From a checkpoint of a small sound classifier: activation swiglu, batches of 256.
Rows from block 3 of a small sound classifier, named by matrix and row number. Rows with one number belong to one neuron. Each number is 500 + 25 x the weight over its row's rms, rounded and kept within 0 to 999. All counts start at 0. Numbers have three digits each. After the name is the row's rms in percent of the matrix's.
Before each neuron's rows are labels from the 100 clips, of 14848, where the neuron reaches its largest size: "peak in band" is the frequency band that holds the peak. Only what is clearly more common there than usual is listed. The data: synthesized solo parts of chorales (CocoChorales). In brackets: how many of the 100.
# gate: MLP gate (model.blocks.3.mlp.gate.weight, 672x256), inputs 0-85
# fc1: MLP up (model.blocks.3.mlp.fc1.weight, 672x256), inputs 0-85
# fc2: MLP down (model.blocks.3.mlp.fc2.weight, 256x672, transposed), outputs 0-85

peak in band: 4000 to 8000 Hz (100)
gate.287 102:535488484501485485462468511534519504475522508523522537572523523482438506496472513493476536506515540525542493470523486503524525503484494513481538509524500517556471502478513472517481511518481516469485496460473505494444515490515485532506503507496484498465471507
fc1.287 108:495511508512455497522510479499528482490513542520497507507502495544460499521506530475498513510474495514509493521483487491518476487571509534513525514467517510486499495478460522513520505491492453507495463529504506452530494505570495528483447475474441459502504508
fc2.287 104:514515531500496458507535476473445517500474455478532497497539529485501505495486491496462480482493520477559517468504519510509504516502512507550509493498482498540507502526487543500493509481528478502528474519515477519564466510498536489481539520497502504492490460

peak in band: 1000 to 2000 Hz (99)
gate.477 097:524476524547487470486480483469554508496508457510500490529480458497449489502522465524516499515514466509446552455532506527530478482479503480535487464488457497480470532489492487482523497479516477470535478477499488482489509488555499507499509488529485494467482523
fc1.477 097:489547512456540505484516448502489468509490455500547540484520474482505517514547505469511441488499494483519510504489521518510535454526493480502474495518510510550478532499495507514478503505492508496509456549477464536486494539460499455494503470498519474531505487
fc2.477 098:493544468473478493500512517550527465479498543470542457463522539469535509528518525496488513457495503499487538498517519507454521503501530520493545486505538504493497479527515510510499510496515461471517507517518545484444487517446495522511492486517518500505452503

peak in band: 4000 to 8000 Hz (100)
gate.285 103:491472489451539486507504514514525567466459526499482500492474475500481463493528494554506451529437487529440487530490479545490486517533515487507501513525468527546521467496527434503499470514493483487511468502484518488512471480499519459514509500542478551447506504
fc1.285 103:528509490470454525531495566508504493510469535440495448514527513505502538524526485486513503512523500490461475479507507493473477515474481502514494517491492487511492501528510484503519488503488527482451486507507478510485506435511473495503511507548525494495495536
fc2.285 096:458466457474514531494483516499534517519467508535488510503485503474501516479515466536509513495507490471488539460490461532491499491517535504474517495524512515531492537515491519546510458521525447460502514496499457508547497510455419490496510497537460528486476526

peak in band: 1000 to 2000 Hz (99)
gate.152 104:509474494549482484514505508472512528542478501471491478463500499505460522505497467489500519539503530506556485491515476516476502479500508478504493543504530482524514492474501477529496527524522505477482458466483517485492519487473511491485460507457537486476488509
fc1.152 095:486468480500528476513502507455529489549506528478523565512508504532471469417496488491491505495511503511495542490518515525501490512505492534478509508490530507531502515504548516483507500478500476472484526521511490527514516535530507515461468525455521517463521489
fc2.152 106:510516520513484517506501435466498492530489523486478500520518541507460512457500501505503488483491491537485487507507531483475498470486520496497540519481488497425459509465526488514542501503452505496470480518521511461502517473463490520490481552508478514467544513

peak in band: 4000 to 8000 Hz (100)
gate.260 100:491500463477477472474516479562470422494467479516473502489512524490512473528493448513509513519453496457547507465509497511480484521461532524480527553515477494528513502489510513500512481515519518521485492487483487511480521533541530472523480470524518521467533496
fc1.260 101:499501508530495466546514532505503501478527519478548480471555493497503501456506487475494539516473439476458496532498524492517511497498510512480503498527504488476441505504499512472508498511500474521477539493495485487518485504490496537530485508552494532482422560
fc2.260 109:522519509487467549495473480554508502496523528504522466472492529487477499498494457497491469508484483536530474487487498517517477495514536488488522505483503479478520527520518537489497510519481530518509485536481520503529504547473493453470470519529502493542496485

peak in band: 1000 to 2000 Hz (97)
gate.63 090:492525506501488509475522484497498519459520505507481502492538518505518493476487496484530510485509483480494493489505501501476487472494502504530462522474451522510504522507451465475515476508493499536563473515466497481526529490461461499520534523494455538476464512
fc1.63 097:483485510549555462472502486521495513473512521546491498501489517526446469519485508534487530542515466477492508494497516456513494471493547529483525475500538472496504499545536508493515467501470541457473478499504510507496488492516526511532460491549496515506493486
fc2.63 097:540559494520482471521507526523477479469507497494480499466541439467476493509486511484513479506457477516511515513471532442498495505501476530502509483509524511497499484545471482498497426519480527527500456494488522477516478529494487487556495514503476507474502557

peak in band: 1000 to 2000 Hz (100)
gate.621 101:495482468475482484494518511481508504486478520493458482514496493519495480479491443483492533461511516486497498489458483493450506455501526454516481505503522468525507462480469492498512535514490522499493514477504493503530462512517538484491454507519464527485469464
fc1.621 104:494498510495496545504492449474536488506546523504488478515468472511492527494484540510497538502508493501454493481526473535541488493483506483468493487527483506531461514498544518492508486486536517544506497460491480528523525504458519495473463469498480488515509483
fc2.621 098:511528516496520509511530476456522471541471506506509500489533520509474513471529485466491536508500496499508541491514512481485488491520506449528525561491479472490508520513490485471492487501516539506498544488467518536466500509509518530510497465514441497479462487

peak in band: 1000 to 2000 Hz (93)
gate.611 093:462488499538520493512505514551512495498512525462501544523483447505514470494484491489503458509470521497459492472513499547514510487490526490462525497530495492470475495468487533511530463498534476493508499539534514466524485499478460528524478474486485526448445513
fc1.611 090:540523506527540489502476483538530499486522498490496509490499488557500501534526481471520487503537499506478487492463499535486533500513481556527492487502518521501559477496519479464513537515465484517495470460551515512493510517531501509496497428517465482506484519
fc2.611 100:457524501505469471523513531509511501477491513521540483522457488511501523528527503503499525523497468512473495487483509509491472501482508525511503481498469479540481556502529500485497499532510507484524505484509497483507474524478475493516515486495488458501512477

peak in band: 4000 to 8000 Hz (100)
gate.448 096:461471478474492546484532504517502498496519493470491502509507450478511563540509537528484527477518480491563510488488505506507556546497472445504513540478424520539515495527487540484456479536496524484482490489499536522526461516508490544522478479473516515486526519
fc1.448 100:561511543492479453507485517488500484493494518532505507521522477532524503534511487519515493550498488488502500483525509495505517503489492504481500531509469482477471484521448492494449512547515509507445552525509493508473487475486470490536475501436530493518474572
fc2.448 094:472477516515495468504468551530484536524515479496444516501519506473460481525505472518503512475518446524520529497528542519485514556489550490520496458508485490526499508522531516456533532566530483532508478483524504525475520504494494520509473517489458505515548500

peak in band: 250 to 500 Hz (83)
gate.651 092:504499476491529494495482514458516459464490545492506491499525523491524552512497531496524518494502491490449517495527470529434523523501477479511539485535496502523534527499475521515480505481532551509559537506528481488471502466493499550501521488516523477484513522
fc1.651 089:499471548516487505500514521505457500527527489488534469474505466525510504529461514508496474451469510482535464446512504478488511480540498532523509514483467514482497469529535528497489507510483503500511513495523539476538470550492529449470506498517507472484544479
fc2.651 101:466484498507451485476461527495521508511542546480550476525517491493489525532484503552509475494532512500565516459512531502498469470522474462515472484500487487516482567537498523482463476451505468483539484474525508490512501507488551482504512490544486484527535529

peak in band: 250 to 500 Hz (99)
gate.264 096:502513509488521457462490510516516438531494513457466485516531496488482519523513479535466483501492472524484480526548516480486485529498529491540498527510480478464477473477501521488536508484522508461543506502487492523524521475521497544516542479476513519502488485
fc1.264 096:516550496486529561468502525492512512449488470497552507462507498507507557486511536508465524504468497497504586479482500485498488527465515525492500506513495512499509464536466462491492530531498487524530515533529503497478512507494493526503491519497497471510453474
fc2.264 101:524499461495508512528477528490556515478475501439484516490492491476530503435512500498523480488479457520464508508510471489536501534515528526582472526511503481486441483453504518538531468491484482506513538479517497497468510521468526467458515498535494513508514548

peak in band: 1000 to 2000 Hz (100)
gate.185 091:514511494488492525514520506531481470525459482508520499492535505537549515474486498517510500495489492533490480466523551442528502513505481449507493490528503532481495442456517467480520487515481507553513500512500495515468547524508474479526523503490454518476531533
fc1.185 099:512447512502504490527475562531501497514512522533494535542553501508470502497526513511496510509506488513487454555480487522498505499477537512497505486502485543484516473466516545489507459532470521475548510489499497511490501465556526514507515465505489473527463488
fc2.185 092:516498496526492511480493502534488532500471496529450487494479498479492488529495461493543479523487473498484515474477535464476472519469499496503543455487516545494484526506518465460559523520506536492509489513508511499466507515488511504534467529488502519535530521

peak in band: 250 to 500 Hz (74)
gate.88 086:465486506527516491506503485531499540530526494474501480458547522517517511493481478494477458508546513515536510492493480548523505523534506508518517513498492498501507537478516444473474487500538521514511446503514509507497552495504507464537511506502444532540527524
fc1.88 094:487502531520492493524494479464470468489520503556505517480480473492564523500518481497504516509459528515482489460476491488469506507504483476512485556472497513531436507504473530502536549479485491517480466458551549528514532497478490520498475553451497485526479561
fc2.88 099:522525502526506492578489511489492498480494479527476491538512443432499531502445527467523502499506487476503513525491563465542488516520502465529499516501475445507530483488472492494494515501477500532508489516475475482488456495508506507462484493500512538487516529

peak in band: 4000 to 8000 Hz (75)
gate.408 118:489512488482474529489480508494521469509437504462532513510505467487524484498524504558524524489481540475537490506473498492483532486461494536536523479509475463460518476524513512500493484496553476516495488517487495511532505512538457523484469517486514503505484535
fc1.408 108:484544467497468501503535507517481461527484453489457450489511505466517432482525482513506489511488492506496515518507531518485568491479563457474508499473487507475501497477463542499460443478518526454521496497524453494481491490480524549490536482498489527484473533
fc2.408 106:493503510497535502475457525470531501499547518463478535472487481540520526475463499543489477475536509487512527494495508456506490530529530505544491499458500495487474476521509476495474504505451497493525518502440512510411513467497507507460471499508509475472538519

peak in band: 4000 to 8000 Hz (90)
gate.97 105:468518468537503507475462486477518495505510525480550493458511543491520501501488478546519503523497507459521533437461515479519536519507516480449501504544515503527509513487516484525506480475493501517524486489477490497484479507486510494504494487514516503490536482
fc1.97 106:553537480508505482482466465476474542494544437494502488526520488509511485532483458523504491490488499494429492500507509464489485498514564486473490474472503484511541548488524508478464473463495502520507529473486583492539490484505538512516433476503492528540510500
fc2.97 099:491490491520498463504496514524514538489530511530529521441494504499504500502555517449516450488505459492497481545486497490531479478534537519504557523490471513540520537508463444470496518481515511529472506500467530477529456509449504522464513499498497516535532493

peak in band: 250 to 500 Hz (56)
gate.188 092:499512496509495452494429484445479521505485521484480518481508489493485515508555516518494520484491466525450485492532487485498497471478490525535462526523467488503499480495501479522505561445468491509523474504524527499525493522503494494527535492538490485501504486
fc1.188 102:506482534511507497525472482476492479524496507505501549531520538474448501481486496502496501506528484485492500489484512532511489501498485502474502519490466493526484495502506516532504507523498469475482504468496466517518474478447527496440460505526474545481530529
fc2.188 096:472506472499499525492487485521463495474487484570487549486524505495510508510476488519532495472496510526524486502494522479504511464484480466538477500464553496469489497525509525486513532453501518541524505491456531482495494511501505515538531533495503463435532506

peak in band: 1000 to 2000 Hz (97)
gate.178 106:463474427495483520481511518520525509492472463474499469518493523492501522463489549502495467472490471506529546498569485528512522522475511476542515483513451502507525490495485475471497476490435534526557518525496462587512520503534481466469477526533485478503484481
fc1.178 106:532526505473513484523504464510529519442551520498486533548488466507486499448505481504515503503512510479516500491551474514478504471493533447502494508503548489479495496506496473512531537503480502505490531512534444480534509516512525514518511484475493513528526457
fc2.178 103:462508529490505459515493484469505530512522524474481500556535543519484499481490475488525509520484472467486454533491517508485478532454518536496467530479529499504500489560545478536518500514497495463462478527539503509482479487535485509509502546511497492498492483

peak in band: 4000 to 8000 Hz (96)
gate.95 091:478498459568535542489548466494522493548527511507485517510497486520457506474462479478521472483515550515497485463504502532512535501502536499532490466507520515515434514517491476499501475492494463537518522510524446491455520537519525508473485504509484445508471491
fc1.95 101:508502552550460495483522522503525497478512505514473498506540505489476478532516507496587475506516487517509540487533533497508486508505517520478487478559491512472496485492522475490467475499486494493489517516521505477475486501502518492479504497532517492505475491
fc2.95 106:477508495507494460485483467517474455463470481472526545487514477472500475498466492501465518472487527501459503482496512552481498504497485483472521496500507532485516493483488503504521495560493507533497480484506507480501490472502514531531524484501493529509539491

peak in band: 4000 to 8000 Hz (100)
gate.597 093:515475539507465533525508517483452482492477530495483498493486480491498513509484514519548526492444496507515468532493511547501493496516480524490493482534524499580498468524459505534567503497470448502526503483510529524497521520470469523480489528484491459441469491
fc1.597 098:519496496463474519453481429510554515528450464497474515506478489488474510487493528505434514524503461488520520554468488513539542504483521470476481468480473472530487550518507524489526496496531510520450493496493448509487471497517528500521470484512496519489494510
fc2.597 098:501502468500479500542501561541520537464529530534469510497540503506486566497480498525522481519488511493490497487512487518542533489454504509487489497501507515466463516522472505535499487478543494468521504496507500546516478459477528512517504545481500469488545528

peak in band: 250 to 500 Hz (55)
gate.481 098:527490504445512455498488513524538507488512542537499484522504524464549552462455515462462500521473498468528486477523511524479526528488504529437526513557509500461491511467527473492477496519535470506522447472531485511526508490508499502518506504510505458486528503
fc1.481 105:522497494481516520500488514470501541495513489505568484485511490513476481558460501463531542514522496521533498497513500490507477523484505528507509460449524443522508487530496500469505465481494528505465497508494551518499547530507502531512552521494451467469455486
fc2.481 091:468474516534532513503491438498511502520503451531464510495492482567497518516503475518501517501499486536474506488532551512496534474451505477536539510505473489517525492541507484475453507529504489523471503478491494476462521528523492510483493462500524501502492480

peak in band: 4000 to 8000 Hz (100)
gate.209 092:480499461518491512525497519513551575537501507488483449502538484529464452522538491455532472478499504487515493466489534500520528505534444461467488485518475478476503513527540462423495462474536493519512481523470449482491518506520491457526525465505543521509472522
fc1.209 098:495467500491547439487498490539497482477488470549501530534513487479496492480469412515555499523520513458512456482501529474493500516467503481461518492469471521505517504463502528506469477472513511495526502527512509472508502486570521547490458531505465540496487537
fc2.209 102:507479520483495497521474505509516483509473528522532465502479455490544429509475488519497478502506503475525504528483532475528479489522460478483484554495493492515480507464471506491515522470499507508456498498496530475521528490493521466532543508471526554487478491

peak in band: 250 to 500 Hz (97)
gate.124 098:457495523480511539523547458493503499493489517503527546537481531524520483523536495520529534505515474475468526478529537516491470510512506495477535517485515536492507478534565543481470473457520467509495486483485484524521517509526461499539493503514540505485472458
fc1.124 098:509479510475500470485516496499496503491475507507478503465451486543507500486472526503495537506506553518480530467523547513468464518490495529484469462520489496451504484507519506490518476491471480493469512511511542503456495488468450552508517504496488440452513499
fc2.124 101:442491488495511495545503509538530492468450508539528470455514464511547497463537549531482502519498495519527501515512491503557499536496549478512528496464519534497485480494504533485492478478482459516484531518501511508528521544534532518470480484501497480514508514

peak in band: 1000 to 2000 Hz (100)
gate.379 111:496501543500510535497525496523488478480468493476502530503566530467501486529525532479490462513496473526505482478476546485520477477491481546516488564486450464548514486483512530498489519520500511484507479496496488499483467496530494472543537495467493526489493466
fc1.379 103:465535469499540506527483508463544461512568435544499526498512497530484520502524466481486491461512491458501512548503450515506510480532489469525479532529523511505478510511504526509535508466477524478470524458459527504529508491504525497524493487521528497482527509
fc2.379 102:512541491466485496503502498497493501488502522493451504487542524530484499521457478512506500541559450506484533503499485475540553520467505520491505541500458529534520520553536493527495507509500502537493466489516474533500485520488458472522518510399503492479464458

peak in band: 250 to 500 Hz (97)
gate.604 102:490528511485501483520472535480468449479475489529525527521511489509502486486488474494498550501486487513488503511490491509492488480476484472497520505464481423485511498529511507472496479515477507482548467541542500488508542492518495517543511464502488492519457475
fc1.604 098:518464537477471524535509520479519501556484518501476514459511518409507480484471528523480513530508446495497528501512501455486521443478566443480527519519496507469510456516524509465545517523526504485525509501455516514469486545491553526466515489489559512505477546
fc2.604 093:515510476496501493517484461518517536445484513510509510485490505491489521491515519520487490512459516514545505519518490465538520491484544534524515539562498507505540488441514480495487508529450475466517511504488568516425474505484510476472547523567517550514501483

peak in band: 250 to 500 Hz (79)
gate.359 091:531471499499495457431524512470476487487514500520492472539526517473488477545474468516499510462551517501515492521519500542521532514526480490547522492520494522488472464511492491497497498486530504540472470505509443462474523484542470507500462502517468499492491494
fc1.359 099:511493502555506505505539465486478429510535485531491514524535486499452488540486487541528505481550493524538517501486459484453481538491505521534528463536499484488512470476497484507491526501493524502493516485495509500524526482524526492515471513532478517510523519
fc2.359 101:558516520541450535534507531509500515514468524536517488516512489437523483505492492524494508502515492474497500459543467506485538521491506510522512532498477508485512483532498506500547512546513508503490492523481502492542512496494485479539472506522493492518442481

peak in band: 250 to 500 Hz (100)
gate.190 098:496472501474535500501521503508507521496510509445529486505503514520502495470516527476482510498511493477494511464482516511463463544474523537499471489488485511457487476479542511514478490490489489519534514502481506488457488519511484504491478486491496501468542469
fc1.190 095:540516491511504494510523516466528532495501503507497534500481481511485503503474467500506471537480502477486531499500521482457513478525474512532521488483528469517535460502455489489519469524517483458510500534500489499500540499498461488517450507502499530461502436
fc2.190 098:502529500466532518501463461491492508529452488502474466544524506489515528491491500492538496507488506472486496487489475518500516511531514489475508535509516462504456468549513529462495461542485507502507503514492493489475459481554525499509538519509495556484504479

peak in band: 250 to 500 Hz (70)
gate.331 098:486522494522496509479482506516481473533492496490534516507519491510483451468516542508488518499474524551534504497512533499516506486531484514471461492475499502536487526446537490536546502478487533506477470475538507532503508455486524478527477523499485502503503532
fc1.331 097:532509504589479521502572497539542499513509517482480499510481499496522487519497511509483475470450485506514504484504523500496486513487540518542549544514526452436553488479512470537518488510513480452494476506527519523501462511527487485469550535471496498506519455
fc2.331 110:512537484507519527510540511519532493497492492495442477502488521504530464532503515463506494493520505472497491518470509498519539508547483486469484553523477504483452479513473513509482512498463478473519488488516524467522476498483503510469528515517485489487516495

peak in band: 4000 to 8000 Hz (88)
gate.54 099:467477511497477506495509510484463500481499455525480500496500536509489504467483508466500506499437510452504477474517487501514526507497506531520512580495492523505509532451488506506527485472501536485562485535478525506514475472516503508522496482514564487508499511
fc1.54 102:533489521497540509520482509532480497479485434515480500503448493484470504500480500473555513501453528457473479490498491562477540510483494536462494473463508550540532496500481531511538514477475467505488475513513510465533481474513509506533492480490475460476470532
fc2.54 095:467536505526487512480491507490476492460520478447468465532506517514578495467479467524447485511480516506478545479472535511485499490510479485480514541468513504490454501553487516492503507518516516481491490488553487508565535544511505543488524479522443477495519486

peak in band: 4000 to 8000 Hz (100)
gate.233 094:471496460526500548511532473555505513485514520526517463494523493455526550502495483461489517516490533526464491517492525488533486519515473502484512488532495531499506441528509470459487497507475503474479499499496455563493521533505494490522498456559542480495480500
fc1.233 099:516505490464537485520547523473493526498512507506522551506487497434487474498475499482502549517468477476491550480476491517462498479483466512501489486525475534523454491536442467502524486514520496537519527516506510466481509468530537503481495518492486487519519491
fc2.233 099:505471505518493499440484459506491518542492480450477508556538499494466492524506505474483460508538444488486518520520487495483463505501515507479490527502530495527505562480482570487502477467508524508485492493499448523535506538528455510500502510509526517494477539

peak in band: 4000 to 8000 Hz (95)
gate.602 103:486462482481498511543500539474471494524456494494480470480516468498498513500524527511530529529509516528492495479511499492504475501476538462535476532492498505476498505518517466490521484495540462497464474501492478533430512521499538529514519519511499478490515479
fc1.602 092:483542564555533455475471524463478492475509481454486493535513498514475521513520524507539487493501503551487474509488514486427490502506486522491492492501456514512473528503485492494533506467477515476526471476540544450505433470498467478481457476540485526515528470
fc2.602 097:450532504503502506495517508506491498491535494523568515572525487452509473500472512499523529461514471499515519499513476482501544519507509522502500527524512518540521470477527482474511531494508448508487500504515489518535507518501520523473484518490508490504479458

peak in band: 1000 to 2000 Hz (100)
gate.466 106:485493486496499534513494465523507481513481427548566492505475546519559512521433520501461503455520515472516508468540503499487504488465506479496519490481509493488465479511487492513488482492489526518498483494493499502457549449545472479543489499486470499490493481
fc1.466 102:491505503524478509533526497493503493519488525537472494499493497508477508470540536476509487504470500526488503507426495462511481474523454473518502490533471508493519495511466468501508536458494496512518520515524561491481492499551542497526490505547516462504486502
fc2.466 098:529493511514569482489497519496495499488529482497524482478518555493551549476468554479467501528502504491483542505534482474445470491512479494504484553506548540498495505507529489443511483460511501494537482481467560491523501500466489467516502457499487496506471527

peak in band: 250 to 500 Hz (81)
gate.586 092:539474504513491473485514460532487514481504503495557487515461534473527489485524538542524473519503492494508499484450504475472502527473519498505501478520456509492502499485485491487494480520533477498512488483500449477550496504533483467503454489479472523482494488
fc1.586 100:477521479500527527489462499523472512513514528486497481446467524543520505497536525537531507490515507481462458553510485535502551499488474559497496521470539503493472517526503482511509525518518512499501520509517479490538532499475518522475482528489508500495497526
fc2.586 102:487500478480529475498535494505520504501447520527493513494518511473516541557482508485527518463542473521527533504472524491505506435486477484510484482549464451480510488459478495477501498510521495506548499483489488542540437520518507492474528498415474511497528537

peak in band: 4000 to 8000 Hz (59)
gate.221 104:500511493483531528491517517492511487532507482499490534503517469504513466520467521537502525469458507530501465529493500539524502462467471493502472449475502476480474510515467485444506527505487464467506517434515524470469503486467500479559499516487501485522527492
fc1.221 099:529512502518508477492524492533497461488510486499489556497483513545452488487562505486508489523480449488481528555513498489524510520455503506501486546469494517512451551495451486512542472472536497518481515498507494489480499521483495504498477482512504501530470506
fc2.221 098:478469538489501557501495516483548491589481516472477498514523484525499515513494476514489485537493527500520544482526522506476492496502481491492476519516515520536496476461515494482515519501502493484497487442515515488545536472532514548528469549489440506520479491

peak in band: 4000 to 8000 Hz (100)
gate.612 104:482490503485507481470538517529507495535505476486490513504515483483435495499524511540471534513485482503507470521487527497497518536536486462473500501500518484536418498487501505532487512523481501446540451549463528472493463488456480470513451498504487491505518485
fc1.612 098:458506471514516542520485481469512469451486492530492490472481511448459515504473513471494493499509523502487500516453480522483488527483534497455513525543520527489506488499504521475543499515548492467472428502471509508485500481457513496532505475501489515479518515
fc2.612 099:498448554442505509481505512517482493521500488496506536491499496487487468488469527487475502495450473465490517467490466498503501504504481520496499457531505474460516502504473468506483472524496488476459538525527488493494512544516516475511531518475458491514477494

peak in band: 1000 to 2000 Hz (93)
gate.228 099:487468520481514449497500529458536481552513465509484483524509506553506504515512554477487506478541509511469488492477473502516505513478459515461520533518510500514546499533510512482493509500485516536518546510461498506496476460536459489473523448495479506535480493
fc1.228 103:513541504503506516494541506489475501493527484499521445479517474520504551492479477544529524461492519493508546520486482518490470504476473508467458514482509475503537473495520493490511510528489509509546502518467512520483516464509510519487499520534471440456476483
fc2.228 102:524479490498519514513529469432494505511518515506523535476551522472516456498480484471520483501531504525522497434524522509527507524457522481469489513478424561542520441509490513530519465490490520485516501518511557491513470514480480493511487489458513512507494526

peak in band: 1000 to 2000 Hz (53)
gate.520 096:508513521518550535490524548453478466491475496471516490469478477560525473478502497522524535492465491516479523511501541475493522539516509474493496499515477523485515483528490484519502514506509500533492513524522500517525553556508469491484443460488489506521506483
fc1.520 104:544509504527537524460532472513521485515488507494534573514491528496489500476506497530516470526499531495501485512489512486554550545513483521472514487501453503484431532496497479478490452507502499468503500445471487508471479491480526505485534492473497441486482524
fc2.520 100:535492463479484483499495470467533470527490497466467496485471500506476472481509493556499504528510464499472488491498506484546474501470508488464519514520530510537468555492509520490507498456488502519499535484516500499501563497505495454512507500508478537519511464

peak in band: 1000 to 2000 Hz (98)
gate.655 103:494534493483538497533510483539490494484481534459498546486535503493488515538525521465569476509495516481484477536555551488478505500514498521458530497480485446539480482505446514511497504564547507549526502530513507508486481520513497462509469516491509508516512544
fc1.655 101:504558487498488461510484504558528456478469469526518498510527507523543487541488477499534511512479500519514509500535523485527493511544520512505535484517515494516496518512495509509506491495487468522554483510438473488499464560487531513539493482485488512464470496
fc2.655 111:500471486537536465503507511486502511531508525546519505525521523511470469513477504473484507458517527485573479504500513530485490479461519506510441528488475517513505543531471447511553493442486505499511517515452561486474474521507504504472517490477478548490487486

peak in band: 4000 to 8000 Hz (53)
gate.451 109:519524513506521500487512506530523508489505491514487525510467492477507545449465531505476473472510475555481507493489487471489481519498503476457500480472517476497473524546531449522547542460478489482491551488481540490517495517503501532465507489527479465503489502
fc1.451 112:509489489537517527510462502494512528500502501473491511466522512529499481494476469519498504507480480469538480515477529500475475525470531460518493541486487502491555462481518534532472495486455522519500516544535502518545467542522539503484552520508494487512526514
fc2.451 114:481543474478522493507494481498531464472471536487506516473503469521479508521527478469513467506509500504497553463485498501469518532482520480493477486461488469507549503531489495476498505523486450493506445498499488477512515464521520504499511486501510521439486455

peak in band: 4000 to 8000 Hz (100)
gate.321 099:500480514497497507513504509499451477512539519547504485490524516500508504485503472499519564509483500523503525474479521505502525488526538493514486488513458482482510512486526482473507437500492489498499506493494509510486553504535488485500526546496497506433517525
fc1.321 096:495485496507526556490518508452482519502522441565518533524453532435464509505492487481533512499475532500515482470488503458506458485516509485508498464518456517494535496491543500491455510510498533505524504503516540493471507491501514506532444498504520462475492517
fc2.321 101:470511513530437493527501500520465466505520494514478510478528521511494492470512521524496477477495517531538478508498488543504490510522526498493516472544479476506496523477485529493488495522513487489488515478512471470508530480500511486491537512512508515504523522

peak in band: 1000 to 2000 Hz (76)
gate.153 093:445509464536478508483505518533505454473536500496519480518504546518452517505484500483500483511452510482504536470517492460519528506498530481476438497479501482516499510465493478495496476469492491496499517532518509518500498512546517495431532498533501503500493474
fc1.153 097:492457538487463528456491536523523503465488513473487490502528545486462511518518485526513518488538531518532455493454506511513517487505484469471464536539519522472510470500504502496473489529505490455520453496460534508531506485502494469461506515503485476500476526
fc2.153 088:536472506533554542459474536547491487535489526532495536466470473522533516568466499483499470475524501528506483527451508488514545508510525548507499495539469486459497488510453511462516515517471480476516495464510444493478511464480518518524542538471505485485495505

peak in band: 1000 to 2000 Hz (87)
gate.334 089:517545472509525477460523494526512488506495498493539509536507460529479534490535486468534493499471458493502508497516465502515487492502505509494504474490514523514517494521517456521549488492516515527489501505475525546491485522493516517520453493485516546513538513
fc1.334 100:481503481482444461524511458481488461472471513501516516485508490537474521551490460451529499501477469474487525464547522467523463498493542458504477485470495528500490492502493436508500490484444495509458461484496544534509520460495482487477488470515489515506521438
fc2.334 095:470483502541507479513460487450509511468483510451511495541493544472470500511481509530481485511508535480550504436497489483497493550496518525506426448494499471487492478473553501468492469483498510489519443515468508510513517481523455502501474468534493538481459536

peak in band: 1000 to 2000 Hz (99)
gate.524 091:511507517523509476496476429522512517495479460473511505514506486551527472447533485524485496519459496520494488507479550491460521461457503490510491515538516494518482501547495520478486494514504517460488506532507550499504526484553496465501518530504512508535529501
fc1.524 093:506534489542515507469524488510488498453494500464483502497485465522469498457477526472489494502484489477465545493507477512493500485504481524523533493496499494490496560500522508487474524435482515502486550500506510541487517437506532503475500469459517508515478520
fc2.524 097:496502500483524526505517461527493490511441489491505550471535464495470510520506486501458553514533503516483523532480499561489518486513500521509493526528497466526526500492495519485498463528473502489462488467492485538523453494478521498510485507534468512490521540

peak in band: 250 to 500 Hz (96)
gate.121 094:497509506511557459495498531503490471494518467477518481503490506445502479517501530495542514489538517482504455494491508486478501471488494516461547548518428510495456422486481461442492507496539505508496476489517533541497520502508449510480496484472526495526484522
fc1.121 085:525516550504476493539486477495507505536500496477531533509532464521516498536499483516470513439518460502503500503492482525537513536510500506554508512538513497514449499497499494510507486524506494493485513481460519509498520492521468483536500468464524480481486507
fc2.121 101:509503511509500528488493502506473539515476520538514525476513492549519471480505514546531533481527484504499523504483479480497522503518505513476509487501475473501528468523477505549521531512500506484509541531477481502492503517528471465494509513481463481458501518

peak in band: 1000 to 2000 Hz (93)
gate.189 100:503471496508490530493512501493485551514485477491487520489529504483490559508494488471502527508506525484548491497533502478481501511492505465495512545508464541516521511493472475496507528550519521525499499514536491495489503506488495492483520477487510510479498510
fc1.189 098:505474473489527473535508516498542464453475503569486475512510519476492483484500485488531486499490457482470491491537466496486522493506485471566508556518492487502474513540473498479483511557509484473520499491489513523531503504474498491465505518513444539502503524
fc2.189 087:489524476479493472485482496480508531482491498527545537480482500486519514458479453573480484535496507512484455537513486495549531511517486495494523463490467539554554530539500564494498457507493496485452469531521505525402471505525510469509530507507477499507507485